{
  "arch": "convnext",
  "model": "multi-label image tagger",
  "dataset": "telescope images of galaxies (Galaxy Zoo DECaLS)",
  "train_examples": 88335,
  "image_size": 40,
  "crop_scale_min": 0.5,
  "horizontal_flip": false,
  "color_jitter": 0.2,
  "cutout": 0.4,
  "isotropic": false,
  "norm": "rmsnorm",
  "hidden_act": "geglu",
  "mlp_ratio": 2,
  "inner_norm": false,
  "patch_size": [2, 2],
  "depths": [4, 4, 4],
  "widths": [80, 160, 320],
  "kernel_size": 7,
  "num_labels": 24,
  "init": "xavier_uniform",
  "residual_init": "none",
  "optimizer": "soap",
  "beta2": 0.99,
  "learning_rate": 0.0019,
  "beta1": 0.9,
  "shampoo_beta": 0.99,
  "eps": 1e-08,
  "precondition_frequency": 16,
  "max_precond_dim": 1024,
  "one_sided": false,
  "adamw_lr_other_params": 0.0014,
  "max_grad_norm": 5.0,
  "l1_shrink": 0.03,
  "max_steps": 14300,
  "batch_size": 512,
  "epochs": 82.9,
  "lr_schedule": "wsd",
  "decay_fraction": 0.2,
  "final_lr_fraction": 0.1,
  "warmup_steps": 1430,
  "weight_decay": 0.2,
  "adamw_weight_decay_other_params": 0.05
}
Rows from block 6 of a small multi-label image tagger, named by matrix and row number. Rows with one number belong to one neuron. Each number is 500 + 40 x the weight over its row's rms, rounded and kept within 0 to 999. All counts start at 0. Numbers have three digits each.
Before each neuron's rows are labels from the 100 images, of 14848, where the neuron reaches its largest size: "strongest on" is what is common among them; "patch colour" is the nearest of a few named colours to the mean colour under the peak. Only what is clearly more common there than usual is listed. The data: telescope images of galaxies (Galaxy Zoo DECaLS). In brackets: how many of the 100, against the usual share in percent.
# gate: MLP gate (model.blocks.6.mlp.gate.weight, 320x160), inputs 0-159
# fc1: MLP up (model.blocks.6.mlp.fc1.weight, 320x160), inputs 0-159
# fc2: MLP down (model.blocks.6.mlp.fc2.weight, 160x320, transposed), outputs 0-159

strongest on: edge-on disk: no (78 vs 24.7); spiral arms: yes (72 vs 18.8); spiral winding: tight (43 vs 6.8)
patch colour: brown (51 vs 12.6); grey (28 vs 5.6)
gate.31:503488506498490483427488462564498527480497468521497505498456530506578455523484497593494516562445455471494501496455493531453508450507469483445496551511501478515521522492501497464493503468464497589498508514501470426388512502584419451469502453524504608528496500478516499469535473543530500514506460461519511551517500493503432500480574489516527497494495515532568514493502461476520491500501562517461502508419365504519363515488523554521511526333495472494577498514515507480471513466568497
fc1.31:528526557534584492497482503530486526490519374490505467472519513442494489514499481483485499491513476509524567490500475525455553502530499503586483503536518470489776459509499488551461510429537457488488570503482493494586561501508518501457504510512522495500482488433508476500497493479542506506476522500453415487515510533496495495490502470486525518551498453508471491554534523493498525482500490454479478447473646487509500510474509494528502535478481533524531461526498520507500575415500500
fc2.31:503535497476478506462498401505436509546500469494504535493634450502512500479565496503428477504501413498460500500498641492501481437520518486491481510504479530522438490497498479466592592600565483497479515537502515495487444486522505507500492477554512509519477444634492535492513531514495481421472504543497612470466483479457507449502526596497505565558580533502479507544468489501437494503540550511507492508498505540466516511451497525529491501543427559414505495501473536495493497480509482

strongest on: roundness: round (85 vs 20.3)
patch colour: grey (78 vs 5.6)
gate.64:494492504518496499496479482497571491491458516558495501626476648494501509428517501510489489493502549501498510499508498466635515502501495506482492654504486506587505512500498508516552499496485505500492551517451494487497569505498496471502500452496483427548408551550515485503569499500499499493490502498487511487555455503500516536495466504537514436541502503542406520418521504544500491508489419510526522497526699488503458501495507532486499500515498501505531502499500449483507510600499489
fc1.64:483480502496497501498509490492496510503461495510465510642485521505500493473509479541615496491506518444497575507497510429531502506505489502486481308509500545377499551513496500493501494419525496444500574502496507492502508504500497495504498464466502499486500550494483500502501509492528498507431475429508496503498498505500502519494508498520491498536499494531484498499467532583485495492505479498522301528337509472499487510504465496494497494503518490534431488466500514498401506496554429
fc2.64:502499575533496478482499507549478484517493497504503497499508491370508523492496489554436454481506497490584463512490505477490511441501482576505491415505496501603441486489512490445583506452499539473505513521466608502443661526466477508501451504511506475503510500505493492550482487431581513512415505435461490503516414347499489546502485498549505507537501494478521494486540461510518501617511467503535497501498549495541494527505481515493472530496424507508501518507546462500479464580551505

strongest on: shape: featured or disk (63 vs 30.5); edge-on disk: no (61 vs 24.7); bulge size: moderate (31 vs 6.6)
patch colour: brown (35 vs 12.6)
gate.93:507562481533501497503511472479429546509491546528548530471523491354466500536521478518523481480488500475459500531482501463480488529489496532506515503500464525548668512484502470511527455523438436511531500506457487512523470494509499502633488518504477516485564496538496518435473539463538578513556501501521499475545514513502491516483642498506454513465498404574505497489499503495505491552518353471494512512476475500499559495520513504507503487506544458584498497488492422503495380502518478
fc1.93:498467515468490532519436503398505581535550495485561513547464526478449444504440472509445504591440519490475547498514528472508452570501446516456493544496461497497512512425494516492498487544564542589497493527498475543414483498497502444516474514550498522435477502500526492513505490488491510502491499506407509514440506484491474554469497482486394499504487447468510488588428494498461525527504516617498504522514460444499501418512468575509567508501481486515463585503526457363484556540473451
fc2.93:517416502553578449554459478510554502498509567533516493496515576503419436493513481490453498434535450556510489530537499486504504517442494391568538500493501472580469502505499477480489505448503511492503479463498513455473509511571479502483516513500528510494457525611543419494499526490493422502500586498462452428498458572495503559590450523509495517479529505483503497490533532493488583528470543522531501495426551495468421627432490500542471504451495516494494513504505509375505535474502509

strongest on: roundness: cigar-shaped (33 vs 8.1)
patch colour: brown (36 vs 12.6)
gate.273:501493558505467523500504480533354490510512547517462466496483453503600510596456517473501461460510500489530500500503507458503516486499485491534462512524484451505492450500428500479516504443469473458236516498527502521514543507496521372517515497497509499431525454475501537483464423500496592500513504449508528404505465499526520500503474567531499494496500496508518481526501493504501520502467500539452500487501519544517440514504472489501497511500520517497496448511488526582433528516468503
fc1.273:499498513484590522485495496491473513503487494453473460503556499496486502476482495499500526495468489501493500527520503462362505443484539494495550459465511493393463455500517493493484505337482486493637489495500440487487516505508503496500557464402513583502438499522539492497480552495447520493511496503583490530483514516504521502471500465470554489501492586492493500507429511528504494499507533517434496438580542516500509494498520491508349495571496599498526443513542503559513431441492494
fc2.273:501500354402499440504512505516497516430502537483490472494511456527619454548578589527487539511509543501506502473520428506445485482518470444520493543511499512536485518499500400505474462494504488491499522554488535377493528438514505614521491472518495458487477453535492531461450460388469470478469506542553492512503503537507513510499504455461462445528499497490507550504478502501532498440502495494490458488492486440493513495548489443488467530508399449514490459475480466525502496528637502

strongest on: edge-on disk: yes (41 vs 5.2)
patch colour: brown (38 vs 12.6)
gate.172:496551509514436494488527608504457499522492557497488485306490501556494482563500488500516515550482505479502451502367500563478484458500491496533496476650479506503500498516408480543512498492532482487407501523493498500491500501605494500503485343497498464502501442540510479491518496494530463490492493432497487431506529529507502551524483488433511513560493512511501474441502513509583507508579505534536471482474479486500522501536494495458566498506498484521491531439500504488494541500506467
fc1.172:487510499465468479499499496538515468469518490501510495485519533555531483443487540514468515463465471479510490531530488479499588498511504523459537500498497504500499517483483482446470455475503496481459598456519503501569464480523496490516444548531454499506511484438514509529548525479497539457528500559494434377562501472578582393501511475547585478632480473492531540504507490506500490365452450510487518520506504532562410410488524499485466507546498548488512505517526530431500492632496588
fc2.172:484486495477501560537437478659456537500486463504519489501536512498501503495482500501491535502490500494558428507454595548404497410529508499482513566514507498471503507532584481508494440533481498475513502462502488505492523527491506497486448498532481513505540531562512515572423535462414573486536452374486488450503492546505473390537501500557493513513455458514573490478488545492503591498504570559574484493458514530493510510501479512472480458497549449558498561532527482487460578484485438

strongest on: edge-on disk: no (50 vs 24.7); spiral arms: yes (41 vs 18.8)
patch colour: brown (42 vs 12.6); grey (25 vs 5.6)
gate.75:614383491525492473491499567376515430523513501529515498501487502492522465506501504513512495510510470498503499500493562488519475486553542542511491495490479505540468514512581475507530483565497446485487506464524497553489509516494486500493435576497501470471507501468595550476470473535499585519536438479480450498562464500464474459504510399471473484501505547527522527507585569501433504494533503493356430523470505496499522506511506490480512515340500589492504487533499482570517500495460445
fc1.75:528472522450461504496515510410541479640481475501526492466550501500568485511492557471504475514498498503462478504492546519598561454496508502498496537507578519504488495557512521532497475518494477516533493537511511521504468538471495534503507541500500490447500500556521480444431469407500673514468481485481463504484512498412489460512432502499499502500498342495495543476507496522494495502511371490499541504409512518590502521477504512549567509498500533595524438516495491496502505502478472
fc2.75:532523493537492503512501576476496514498523460507493477437465545526496425447499555467513482505502535507487637538484486498453509481602494503527467513524473500604501492514579549502491459508509499495374505508532456471505513570520531553509538499516522546449544517417508535464494472493519508492467586429504503442512529502509542525541482490435563514462393557526478503466498471483497450623501514446511504522437505491500504526526481475516498504547507465450501506397513542483503529620471500

strongest on: roundness: in between (66 vs 33.9)
patch colour: brown (71 vs 12.6)
gate.150:499500499392478480517487496510482497498475506484498500604499529556489480498494502497539505517501489498500499395502497526520577538501531515481504520488503504501487502503318510486499499595566502567496457489479506499494497492482532510512497494485495505510510571514501493508501497513471493469513524508485499516501498515510505516527488526493511497456503288513498502518505505463527473466503543560481518485492493553509511538492506407511428277507524521540499512534522525490499442508499521
fc1.150:555503500509510550503501497475508508475533444578503498500500485469488680495496492501494512508489494494506490528497504523502266514496495469487513491520501483498531492497500503499497503496500502494471498510503499440490496506534462450501510496508534516427507499498406499402492499494472529504503500504480475516498442477491515469520500497475505504532524527466501505543502500501506499546484511451455527563488499500574497493510484501493515499567504498496538487513502500500501759451503533
fc2.150:504508552488502509489562506520461486502493518373503449280510502448480495506518498505498433501455498543519483515618497461503583489496638494504572502454448491551528511530430538496538528493511517507489460502486511503542503496549499505425525500518518505501447505497485469499479530467504484563529535503584517526468502433513492517502507526487484389507481478440501491500489488473492431501509502501601498574497552487512503513500477463462446535469502500500508500461501452484488526527478560

strongest on: edge-on disk: no (95 vs 24.7); spiral arms: yes (85 vs 18.8); spiral winding: tight (60 vs 6.8)
patch colour: grey (85 vs 5.6)
gate.307:497562498492498585483425500503502488529570477502515503499487513487497506485493499548552514511502551503495457495510508490507503465545508462480500600449506546545480498553500507516452491480503499502501506496495520494499500496501502479489499499501494498509499472586508496502721513515491509501476495639436508549410490504498413477500497496502491508509517489491565489501492494578504592496501522487493564524600501500500450483497614495516495500499478560488555519494500338496437500498500453
fc1.307:497501500505489506469505477497488538501491467517399576495495492537506497476530507498497527439505503396509503487448503597505510481459490567502501512511503483483531511550484506504504443500499458366504500524489456478498543504509444470496480473356440505600450516612500529496536380523495503511498501508502593491674478504487436500507501536507504504507493489526490475578488500403501498497501501473499421496497556507504532526517499501509500505502499419493512508503442505492502507488489586
fc2.307:510513483418529517554497498487506492499538461500504511490500500497484505487571504500581527512478445519516501496541484533515434483499502499447460502494497523481501500545496492502521502532500462519501460481641507474499470556475502502493495373504518503582499506587494498497459497486522501500509377486497585490490501502509517469477590487499548500502501486505493660494581482498513488637498499523508515523504418496477498501500499523505473470503441606500504500511503507496491540517402359

strongest on: edge-on disk: no (87 vs 24.7); shape: featured or disk (87 vs 30.5); bar: no (63 vs 12.9)
patch colour: brown (48 vs 12.6); grey (39 vs 5.6)
gate.229:467491537489498470399503497556495577558430499487476517501475509529560485525578513433508397497500538497469528499556494485491532510499527515499458513500484467472769524514500458482471528480474533500513511499500503547528520500518560487525513512500310500513495502551495481501504498516500447499530501497497499499585488457528480526511476512503434519497508498557502503496486493495488576497495519499495498533522510480517532528496490636500477482506498490492504496505504537509505520498498510
fc1.229:500498497501512493666490492482491420453484519506400485510514524525499469501454505522514550473514380492500503521528508507489510492517502497482500509529494512510333538509474523491548501489509500514474493466491485498500497502508500494467504501501499485484464503508492503487467492498393496509496524518519524495506498517500480584489560588484566388444499500391480492525507522497505386526504493520492441562508484679515544454524499492494484506492440506494494545502449494528489570536473503
fc2.229:537539410462575523475466500520489530427499531467502499477459499540472510488545486548583382502464569483419546501450504524513440488491547495520563495525629334498485503492483509513500500516499498483464467495491439501574505447520514511501412586537501508453492421494485508487487516563495502478516486586489483529497505433516523464494509396505537535497505480492491460503494494504487463499450499523510429576502538500535493470503475541515500480579499490505501430469429470523502491534493551

strongest on: roundness: in between (60 vs 33.9)
patch colour: brown (62 vs 12.6)
gate.122:499574472509483513486493505544511501487481608501496621511498486541524392426475504506518422487507559433482591498532501514582536607488491547450479521503502530500515515496483604521513496501501520516485542488463500493522515499495536509502517508500496491503501526583537502555512473505461516526522509503511478480503497510500567501468519518506494496462494409536505500486478497502515536518490511591465452482504512514485508445518544484499521397346593634508468507486484524482477473486509598
fc1.122:455499513486494510503502493481470477502489512466501469457508491503490684513574502528487528499495470498484455497450511472490295522495568442476502508490516364481489510523513497509465507521461516475481509479497441479561511402513444512500500499479503511493500419444488481499475556519523512441485497463418436519514499532507494472489507498476506482566507489495496517598529475500478511499511485460498642558511485453541499498495513535496514566503486518502537522484455443515493555530458469
fc2.122:496488625507482559495525516424574509500535501524433486511490516483422528538464516504529501514414562500601530521479528490545515366465523528495510508410498409499496508464484513478466436567512488501574509431513503508526472499499521580516595499527513514536495551493517499442515546523500501508521511527487510504540503491632478503538532509508453504493499496518496535494501487492406474421528508475505499505580493481500484572392508533513492501487510538461557457600522499501486509500526495

strongest on: edge-on disk: yes (77 vs 5.2); shape: featured or disk (77 vs 30.5)
patch colour: brown (58 vs 12.6); grey (38 vs 5.6)
gate.136:503503428504501529476493476496496507497506499510433506423470584521493498510498558484507511525494495407465485487508497557482453497494553407497505503571505518495506509440498513542504481471496520502503490451501501500499385529522531491499501493501428487476510489562506534496462631539485506498499483420518500484547498494484406612500491638509501505519497499517629498503480490497489663497500467474495535493489509557501483477504418499498493493507377514509512456502456465467461486538502471
fc1.136:488449544500498504498496513512502499569501505523500499605501504522494498508514477502499503504499491507501507492502500496541500524493482511499493493498504492514502493504507502525485501547497499450515480638525563454499502487489467500494477498497533502499495440486503496502537472489512491509500504499479504505510499500498500499499556495501501533541502497508500494495501646505508500499569514500491536470535518481510499504503884479481511474506505499499475524491490504508497506490516503
fc2.136:519528476576459596503514508429420493502498564471495495506639500504506495421477506511508495534498500513475480502500508504492540487495495505529546503456512526498510497489528494533417498504267485505523504485470478498490681505468514511490499503516494510501478524509493503513483496505504465496501502386493443483560505534505510503545509530500490502506434500528554443504500525493496510536474530499507519581500479498474483510519521499492497500502500523540495496544482341507476482493461506

strongest on: edge-on disk: yes (27 vs 5.2)
patch colour: grey (54 vs 5.6); brown (31 vs 12.6)
gate.207:498438498513499554511435525546476453504539501471491486474441522406560555572540549520538502661538506472498497522538499561485498531567484429500485499498494527410498524514521488511491511499498417552501523514554560506504509499521514504506530495521499513403480495494517500499488504523523545520495443469500527496519502508407558394567526526487535462449491559502550502353473527510562530376517518498513528484494473539501505490430480460484495502547499528503409477502511481495454499502493461
fc1.207:470465449541514494523498532503349441509504540497432500426483514436511518505519498566489512567506540529447505498553495508411499506501516516505474499471463449468515558495509561487458554468561508498484498494453540520532497475485447499508532509437526391455479497497500525484492519504500515465529542436658509497560411497491466655515497512528474511424476556483553499406488445511516501471499539481567452488474530519510508496465470533535557492505493500523449481502496525491497476506536462
fc2.207:495478473473452518508481510469583507443533497439506459483725498501487547492520510497557501486498468482557485560518499534519506530492460465594631526475442504486555521451523511500492532440542500454503507495493501521526503613512558524432532485427473510545496483486486502414493541520509512502489499481533501552536463466494496501515471496489465509508493496391497570475578536519484500502455504500456502454510486531543490494503554523557503459499491528469503498574558536551502472500507440

strongest on: shape: featured or disk (85 vs 30.5); edge-on disk: yes (82 vs 5.2)
patch colour: grey (71 vs 5.6)
gate.22:510488375479499498508500504494472452455513450513491486501489503482472500503497507557632511500508503520499557500499504498480503521500487502476506464513496502496516497527509501494510421517479522503499578518494492476455712473496501555502507488505503494475362372495500505489501503480456495507499475431502553401493450498497479509513668534510462492498488492483501492500499440508534509545499472458653467544496497520496468498506505509497496458526511497518524472505499496499549498501489494
fc1.22:562499449509502500503409494498500468515575504451501497249494490499501500472507499457499499535505493525532509498485495517455501500503507495510497504522496558553476506509510515470500474493501495512502490496493507567502500494503526479488501491481500500504523525516511499435491502496503494499494477501514489508511498489504473503500510501498502493476506500494498489496487425503515508498477510514438505516493479519497498498499164498494497500508514500473500524497517478495513421542493498
fc2.22:447548517518492501521573494491501411512475505496571495487533475614488511506477502483472510467505507497515500503511505499563521437515522500500533490484453569492495488493379518497487493519468504450461468478516560501513719506501502532496548476532477499508498452485524493499548495481498501482495473621515515516515507557448502506489515418532489495520487495512590501525447505506441589492469529500486516489440523486475503504500492497500450528533506524357504461491531458521510374486514503

strongest on: roundness: round (50 vs 20.3)
patch colour: grey (65 vs 5.6)
gate.201:498501580516472461451496562583490497489478476426462491502504536522499452509496501481543520477502246526539485489608497384500545507473542507516507531494483532439502518503524497446503441499504471494529501376471531506449484511500496500496494518531524499488531510461539518498535447491490509471498504540537475471517516469507530513484512500500514515531501518520504481500476467507521539504500447530538514539498525501505499491498441680560521505502498488479511504502425507527512513574486476
fc1.201:553560479512502499531503440539450525472571536503725499502514461621476517519505499443401511525467524455502455491523505538533502478502517496513559571488519479523480524504479524490496560488512496488413452509499497496498520490506436449496567490482516506505548482517501520497462463593498502480515534491522514612498500468516504514473366501530520544477499587504487503494507460503511496480526481501533496517599602476478535499508518505507530470502451517488488499500548536508504543481535530
fc2.201:533499502507494502500494504559560466427512509499500518497499486486471572527487504554413507527528318474504432465546574510541390471477558500505497499464551645541471495501542478481491450494517518524475506509495499499449485493562470529530508481446513503501507500421482500548512488523478494500500472471497494527466507488507536502492483458476453543499499507438504515504504458494547503528509544498508571510500456314517555587500516454551505479502432498527496488497501517489549542479456433

strongest on: shape: featured or disk (68 vs 30.5); edge-on disk: no (64 vs 24.7); bulge size: moderate (28 vs 6.6)
patch colour: brown (67 vs 12.6)
gate.260:564526510492483554454472490507493502472507535498504511484522499504491684505476518500470514496506484476507500479516503485504506509499514455449501506526507499504499530507441513710516500503540457447498513503447245499513507552508508501452488470502514499501480489501499503494507573540504508473554488508476511513491491488496476587490495533515510571491495533513494487500495499625507505499464500494492534502477559511531448513487535470484504517466493531480515495574497498509513489460497477
fc1.260:497389498506498501494502495475503506544516500513502491400497518600520681499521434501498553526497503561506507527499500492495425458527503528601522680448503498516492521611579499498467504494553504505483503499500508489504499388479494472502535503508495528528483496492482496530675498492487524497494526531490517499498496549456462508423508488495469489499435489525488529442500504505490503501536502502509466496527506497496520491451489537464488496505506498493513548482514495517495580526492460
fc2.260:483494511403474494506493513477501551463465461487476575636496523509490502490533500498506541492516463476466580498500382475538500493502496501472517583500554521521504521387532514506540517473485438508471438531580430502479495565516563540510504442523620573524498505509551458492568500526535460527501485569455499572510495500492490500495495523499479505504502551500480535535508514525505583514455498505424398513408479510507496508492505473489491506493515505522487622501500552523507601497513503

strongest on: roundness: round (42 vs 20.3)
patch colour: brown (77 vs 12.6)
gate.205:547516494493498477499493505519504487488495506721527448493514485501499525429528397506502506490495516516530505578521514497494503511531564446450524522491501504573397507388513500460497509498526504498499487423487516571449494461501506483486457495479507507480476495362505491501482519504562515434574514503481599533507488512500515503542500462525474479489477494495502476531444478481462497500511530366451517493497509511477500500477486500552503471535500468474527513500504467608455566537456489
fc1.205:484500504473490425486501389517543544511497444505509466501495539489470525492532503496507368504487517497512498545505465501505473522505421510565508486493403517521488558504498501466496475525492477556527499530513473502444412493502473472513496500514563455464483493400444505530503520498535496464549495466486513600579483489471532493577485507572471557518519533533506500507478478479500480514418572565482506505504491487343490487489484497549478502499597524451479576478500496512503563528514634
fc2.205:496505581455523497483507524491483489524480432526550542323403505538520503494514516501549474504453458578508538493469544488530512513555597462477466459504523483500472454506496519492508521465604493494495503528474520496519491547497539521494529514493495494464506497517501495493636497495503505611496543480368548499450481497520499469495520504498491516505510477507527529494520468492441477553545516501552528483497502502505529558498501524500437481499496444540500498480537494422463530396480361

strongest on: roundness: in between (68 vs 33.9)
patch colour: brown (70 vs 12.6); grey (27 vs 5.6)
gate.212:503501544500510503501467505502483495497495469540566520520503485504505500498495517499487500501461495371502493504421507496548501518471496497508344540492495508508461498502473488509497488570487423491514507512440351508496565586500498487511491528390489655498499600484480507542499459499360517450495535511495517443497518433502465490483506501503498487515500497508492528521422492498516498511532456459495609507551498498497501619503480495503506466485515508480493549537457464500468514520500506
fc1.212:537506535489500501486502505508440499485484404506528589579519471507497601505592502492416507498497480487529493398461503498504494495479481494558451554432504505514519564591492511488432495519435480336502500421501493503499580632490493425483500514498498536503499592456473515525501427515386500496557493484559532530497499477530499506564504519521506492488492491556497521518498485502506504522464505418527507481552505499497496499500454429592517497465487501496477528521483499501498502496494496
fc2.212:491501479544462427510504466528545564501489453530499448524505496502493518483491501549290488508539503451475625511492506549544502478523504501504511501467517531465499463476522528502499513613508450499506497501500502504472495506527501556543513558440484475509493491326503540535501502516498519499455565477468494510474503503495494484523552509503504495500489509461586498504501534582492513485507546505497510505498502502493494470526507509444484481473589502505537513500493498516496305505534511

strongest on: spiral arms: yes (98 vs 18.8); edge-on disk: no (98 vs 24.7); shape: featured or disk (98 vs 30.5)
patch colour: brown (57 vs 12.6)
gate.42:494531505505483415516359492495494496495521509546456507490503510504502496494516501497496502479510492477568499359491516530507510499497549490498494477496501451477484459514514491531494500500482498508253500480489476393491496497549497471432503484496520486501518500534502507498512508498504499462518516502462533500499474506605496513501447510524499522479472505501487531497455502328492519501482494434466576493507515516506634470473494475490498495514504454528521507514500510445580502503504515
fc1.42:507496502532500514499495484515501498492497509488496503487485470489502548505498496497483441451439494494393531491491494516460504476501557506491473503483666493543494597475519499503475485500496485525443465486491494554519498547497506423503521499514492450490526501505493496451497543494505504403525525500496663487494479502411490277502501470579519504543503504495519504498500481506508506510495498495547501518530540509483497505498499503501503493483528516494354560485493511516516488504500625
fc2.42:506518513499478470492446501493378487494505524459460453499478507498500485503500488544481515531689501507502506607523497509561481490497503486502502542502455473536499490506550530498534512575519510386462554515515491438493513501452428382500506478421470514520515486503497478494497525485623534456548497537468502500490517502494404455451501516493486492490495507509538503502463477498501466504493467502496466484500469523490612533493499511495538487511524382494454496496498575371502513540521500

strongest on: roundness: round (61 vs 20.3)
patch colour: grey (75 vs 5.6)
gate.179:490474535506499504434486593507511504547517517531507519498529478480491479503497487503518519481521477482482472485508448469458519438492500513511492499494503498499506512472494573534501421505509508483499549510456408471503515497408447516484508476486497480522490496512507468462504512402466479504494478591507484420517514495514505497501520408492560497499670497507502505382512584509555498556500455484501493488467539500675519499502496498498514580499562514495495506586509521474464572608504577
fc1.179:554489502476532522543473494483475458429505474497459505495495563470508468479496519457479582471427496512525470531467514534550512509502604446524491561487510528571458531493505460504512620467628574498499451509484484538531579496453496448495499461502496465512600481553441507512481549477535414504471509579530505527427493497453530460498500474545500502503498509482543500504514487497510487501478581476498618490492490522508483493548498494443501496523502506433389639522520514489530505517495459
fc2.179:504444493519510485538481496504592531495530531509495494523497534451484423491563523536591486499505407498460521508438499468493510511502570525502680508465557507505469501494490508531488518605512429483387439511490564519563521510501483402481366495501495508502510503497514506501479534483517493499458486440514448502509547510463470543501565522482514517496487505498508492499491552500517481501462326513518504549494565492508517546470456428496516500554508501494490484488522500493501512479538516

strongest on: roundness: in between (69 vs 33.9)
patch colour: brown (71 vs 12.6)
gate.255:473455559543494498501651519503484505568533427555392524473516518454498494507470518474511453502504507410492489506531494526518505483366480487505448657499514579583526404513541533505503480470488478580405544477544497477490505491499508499535509501504457477438473504502572507473520517511569512483495492500490467556523527473490497510477505488522510492501529463494500504481495431515503499375480504561488493500455533543469513498532499495521506503495424522518483533527403518532492484503491464
fc1.255:478496542513501497517531501501504497383508496509474502478506499493494546535500498508543501505477664441497533499508366474553505559503475500519539410502461492443526506429452501481526496491532534523494500502501460515511563532504500537620471511498485494530500489533497487488437522500500474502535495552622507559493516492504499501500573533486465460497488465351505542569499500499527501508515498498452484562572496564358461499489428534516511495503500558503501486543510501540476510491500472
fc2.255:484498574488469493522499498514503462507468503481505485534480474576497471477492480624495528535502547517494522475523499524508500523513516509444373531504548497466507413519501515462532573500498488472489488519493496566461494377517497646411499469438534498505524492521503489483431513508535496520452555529573569496506422511500518346476470500488527515505487504500512508537529477512481498500511512509486403494489497493548488503521491557469489460499665502504525488501500525515434529486492497

strongest on: roundness: cigar-shaped (32 vs 8.1)
patch colour: brown (31 vs 12.6)
gate.309:498512490411450499500446493541492556494488504479534497510501471666500527487504501509510492483556480451441435516449500502449502509482471500488505498554502501503502542491506498495500493558498692551571513483513509464559424482437468495501506551514409518498450501520438514500502497483433541491420519480525558496498500558449501547506484500497481496402481484501581524512565498506515516512506507475534473431497453411443505594564515504500501539505499425495525498477538491522475532510464541
fc1.309:500502476512472503433486469538511469583509484502514511539503534479457401481492521497507499566504492546510461439464471501444512504531388552500515412445522477423570499487471504508407500507461535508511559509496513465518472526519459498485503489517537544478466509469486518470517493527448504569548446464510505490500404447516342513563469555489494439433503515492579511491474506485491498469494437535465496477479391494493498493454436432467501500558500483569501471570563509441559497499489554
fc2.309:509523509507483512507499532624483481489603520533495516558516500466497508496443502489520421480519491490528515564507414518451506647455560508551485524551493479603498575590492563490517489498499502511472502514423482498603523519482417414481518501494501497447452512494503517537526490405504500559497508466501513506518511510555497507445480473475529482515495485527576540482481509505447457504454546507509530504405453501521512492629438519499449512496507507498456494519460498524546543538465501

strongest on: spiral arms: no (27 vs 4.2)
patch colour: pink (61 vs 0.4); grey (35 vs 5.6)
gate.96:521515501499501517506480591501480480510547503477452514473470546498500446529487501562512517520503559524464463476491509517549503508508518482499567500563491538497497515501500501522542551409559486525506505490490501509494487510498540508468534495492494497502548476683483521497529533500501498500525523488478550508432519495499554521505501515445504483579489502454532439467320556500342619559534501491495498499437496496495468502510535488507474473519537507501525439498505472503489493567493372
fc1.96:499517500480518545545508494499407497484533502507512508499502505495503501584503496500513499500525500759516475477503510508502557487503500475513543547499522614473501520499507502491538484483498501490499499394496499530510501513497566535493499465533561500572524505561663500493504490495434502499515493482516516518500544526511524506563495504503512495572524568492515506497507512456495502470424500495559574530499495502484499480501504501502520545512513504500514473506503369503467515585478429
fc2.96:355486468501474488517602497501406503484508510455605499498516501500509502500503515512501486497528503525497507500497437499504600502529487516546500509503537499494479506577498509389400497495505430539496526523507528507547504505430485496681505500501499498421497499414506532530499494500512631460519574502460600464484510517486503505511491415496504494514519515500506478497438495467505484463497531521497498499502501495532508518479443474554474562471464500530515511478543501500473497494496399

strongest on: roundness: in between (60 vs 33.9)
patch colour: brown (43 vs 12.6); grey (31 vs 5.6)
gate.83:489507502592500515507517513532513444492492494495417522394531499339521485516505483471510506454576501602527490498500511457496431523409501472460522569504477627534456513537458509490551481490537533417502513501498446425475487488514497478513606490561489453511486498457488497586488497501496508505511499510495504494500549446514503519464557610530436487600522491441472505499499497553468515573521537547459499519529533509456492466550493509478505486470497494524447514499502537477502539484445486
fc1.83:499504537455498478510520467473596412499559439466531509492495487512506514520506502517444639460467506468517475627626476456552504495359512476532522539480526515501501483351508507508488564483489447496472501493490556429477471464498498534504495483490512525488496496476495499522499497478488500509584471424504528528468494458456506541389510523478444510515466506494533515489502519494493505486492491477531469498523496525410521473429511491502490495508501555520469560517497490483623534511536507
fc2.83:508439490513505503510512498476502516478547500486472451523491512502518495498501508515451495485504495437459483471516506590479516509478504526517539499524499505504488459501583434369529499508519545526475517542601476414595367521478591486496476470519540537462516513513512441481511522494485615549496519485500496464481503526500509433318498504568506468477577539460496505581534492505438500489578507499583499519488515438465554504496475504545497511507499511502564513529487504473535465531503507

strongest on: roundness: in between (64 vs 33.9)
patch colour: brown (72 vs 12.6)
gate.108:508472510506450496497488497513521512477409500561497496583501493473481518505504497496498378483495494473516520501549661533492494471489491485465506553466507496494514421474589458513524455654472368514545481495498469535445515517513487516505426498501467511463510559504487494495511517507500445592503494502465569469536556488487471501500502464452541491503464495495516504505467489493480496500529507476403517483537502498479476499471491505599438530494496668501513465522526497481506495464521502
fc1.108:497500497481556439480498500411519486510498484547530506516530445556492629500483507629495508481511479476514501503513493503505509494552499381613499502499533502461491460502508506499480497449584467492493518493534543521542610546508500549513509509505470527502569501509509504498493509471508519487495497485470523474459492498492502512537507539497506512501493484582494571439525526506515523469498505490423494496536497475654463491515472489499501541674500434421467515452531505489500543547496428
fc2.108:496461504516352515529496528532455505540483500474385476475474510526548535499474505512467499497473550486506500492444542497494528426495527521528510494485504497424473564448519489506528499502496576501438499496500504497400459504483566486535483501528507483497432500505500551501542494506506515503417508476475479523503642455486532504496502499369451445549572420502499542512546514493465560487522488499558496591491492501493551509499489502531510504549509520431544520454534489487536510650534514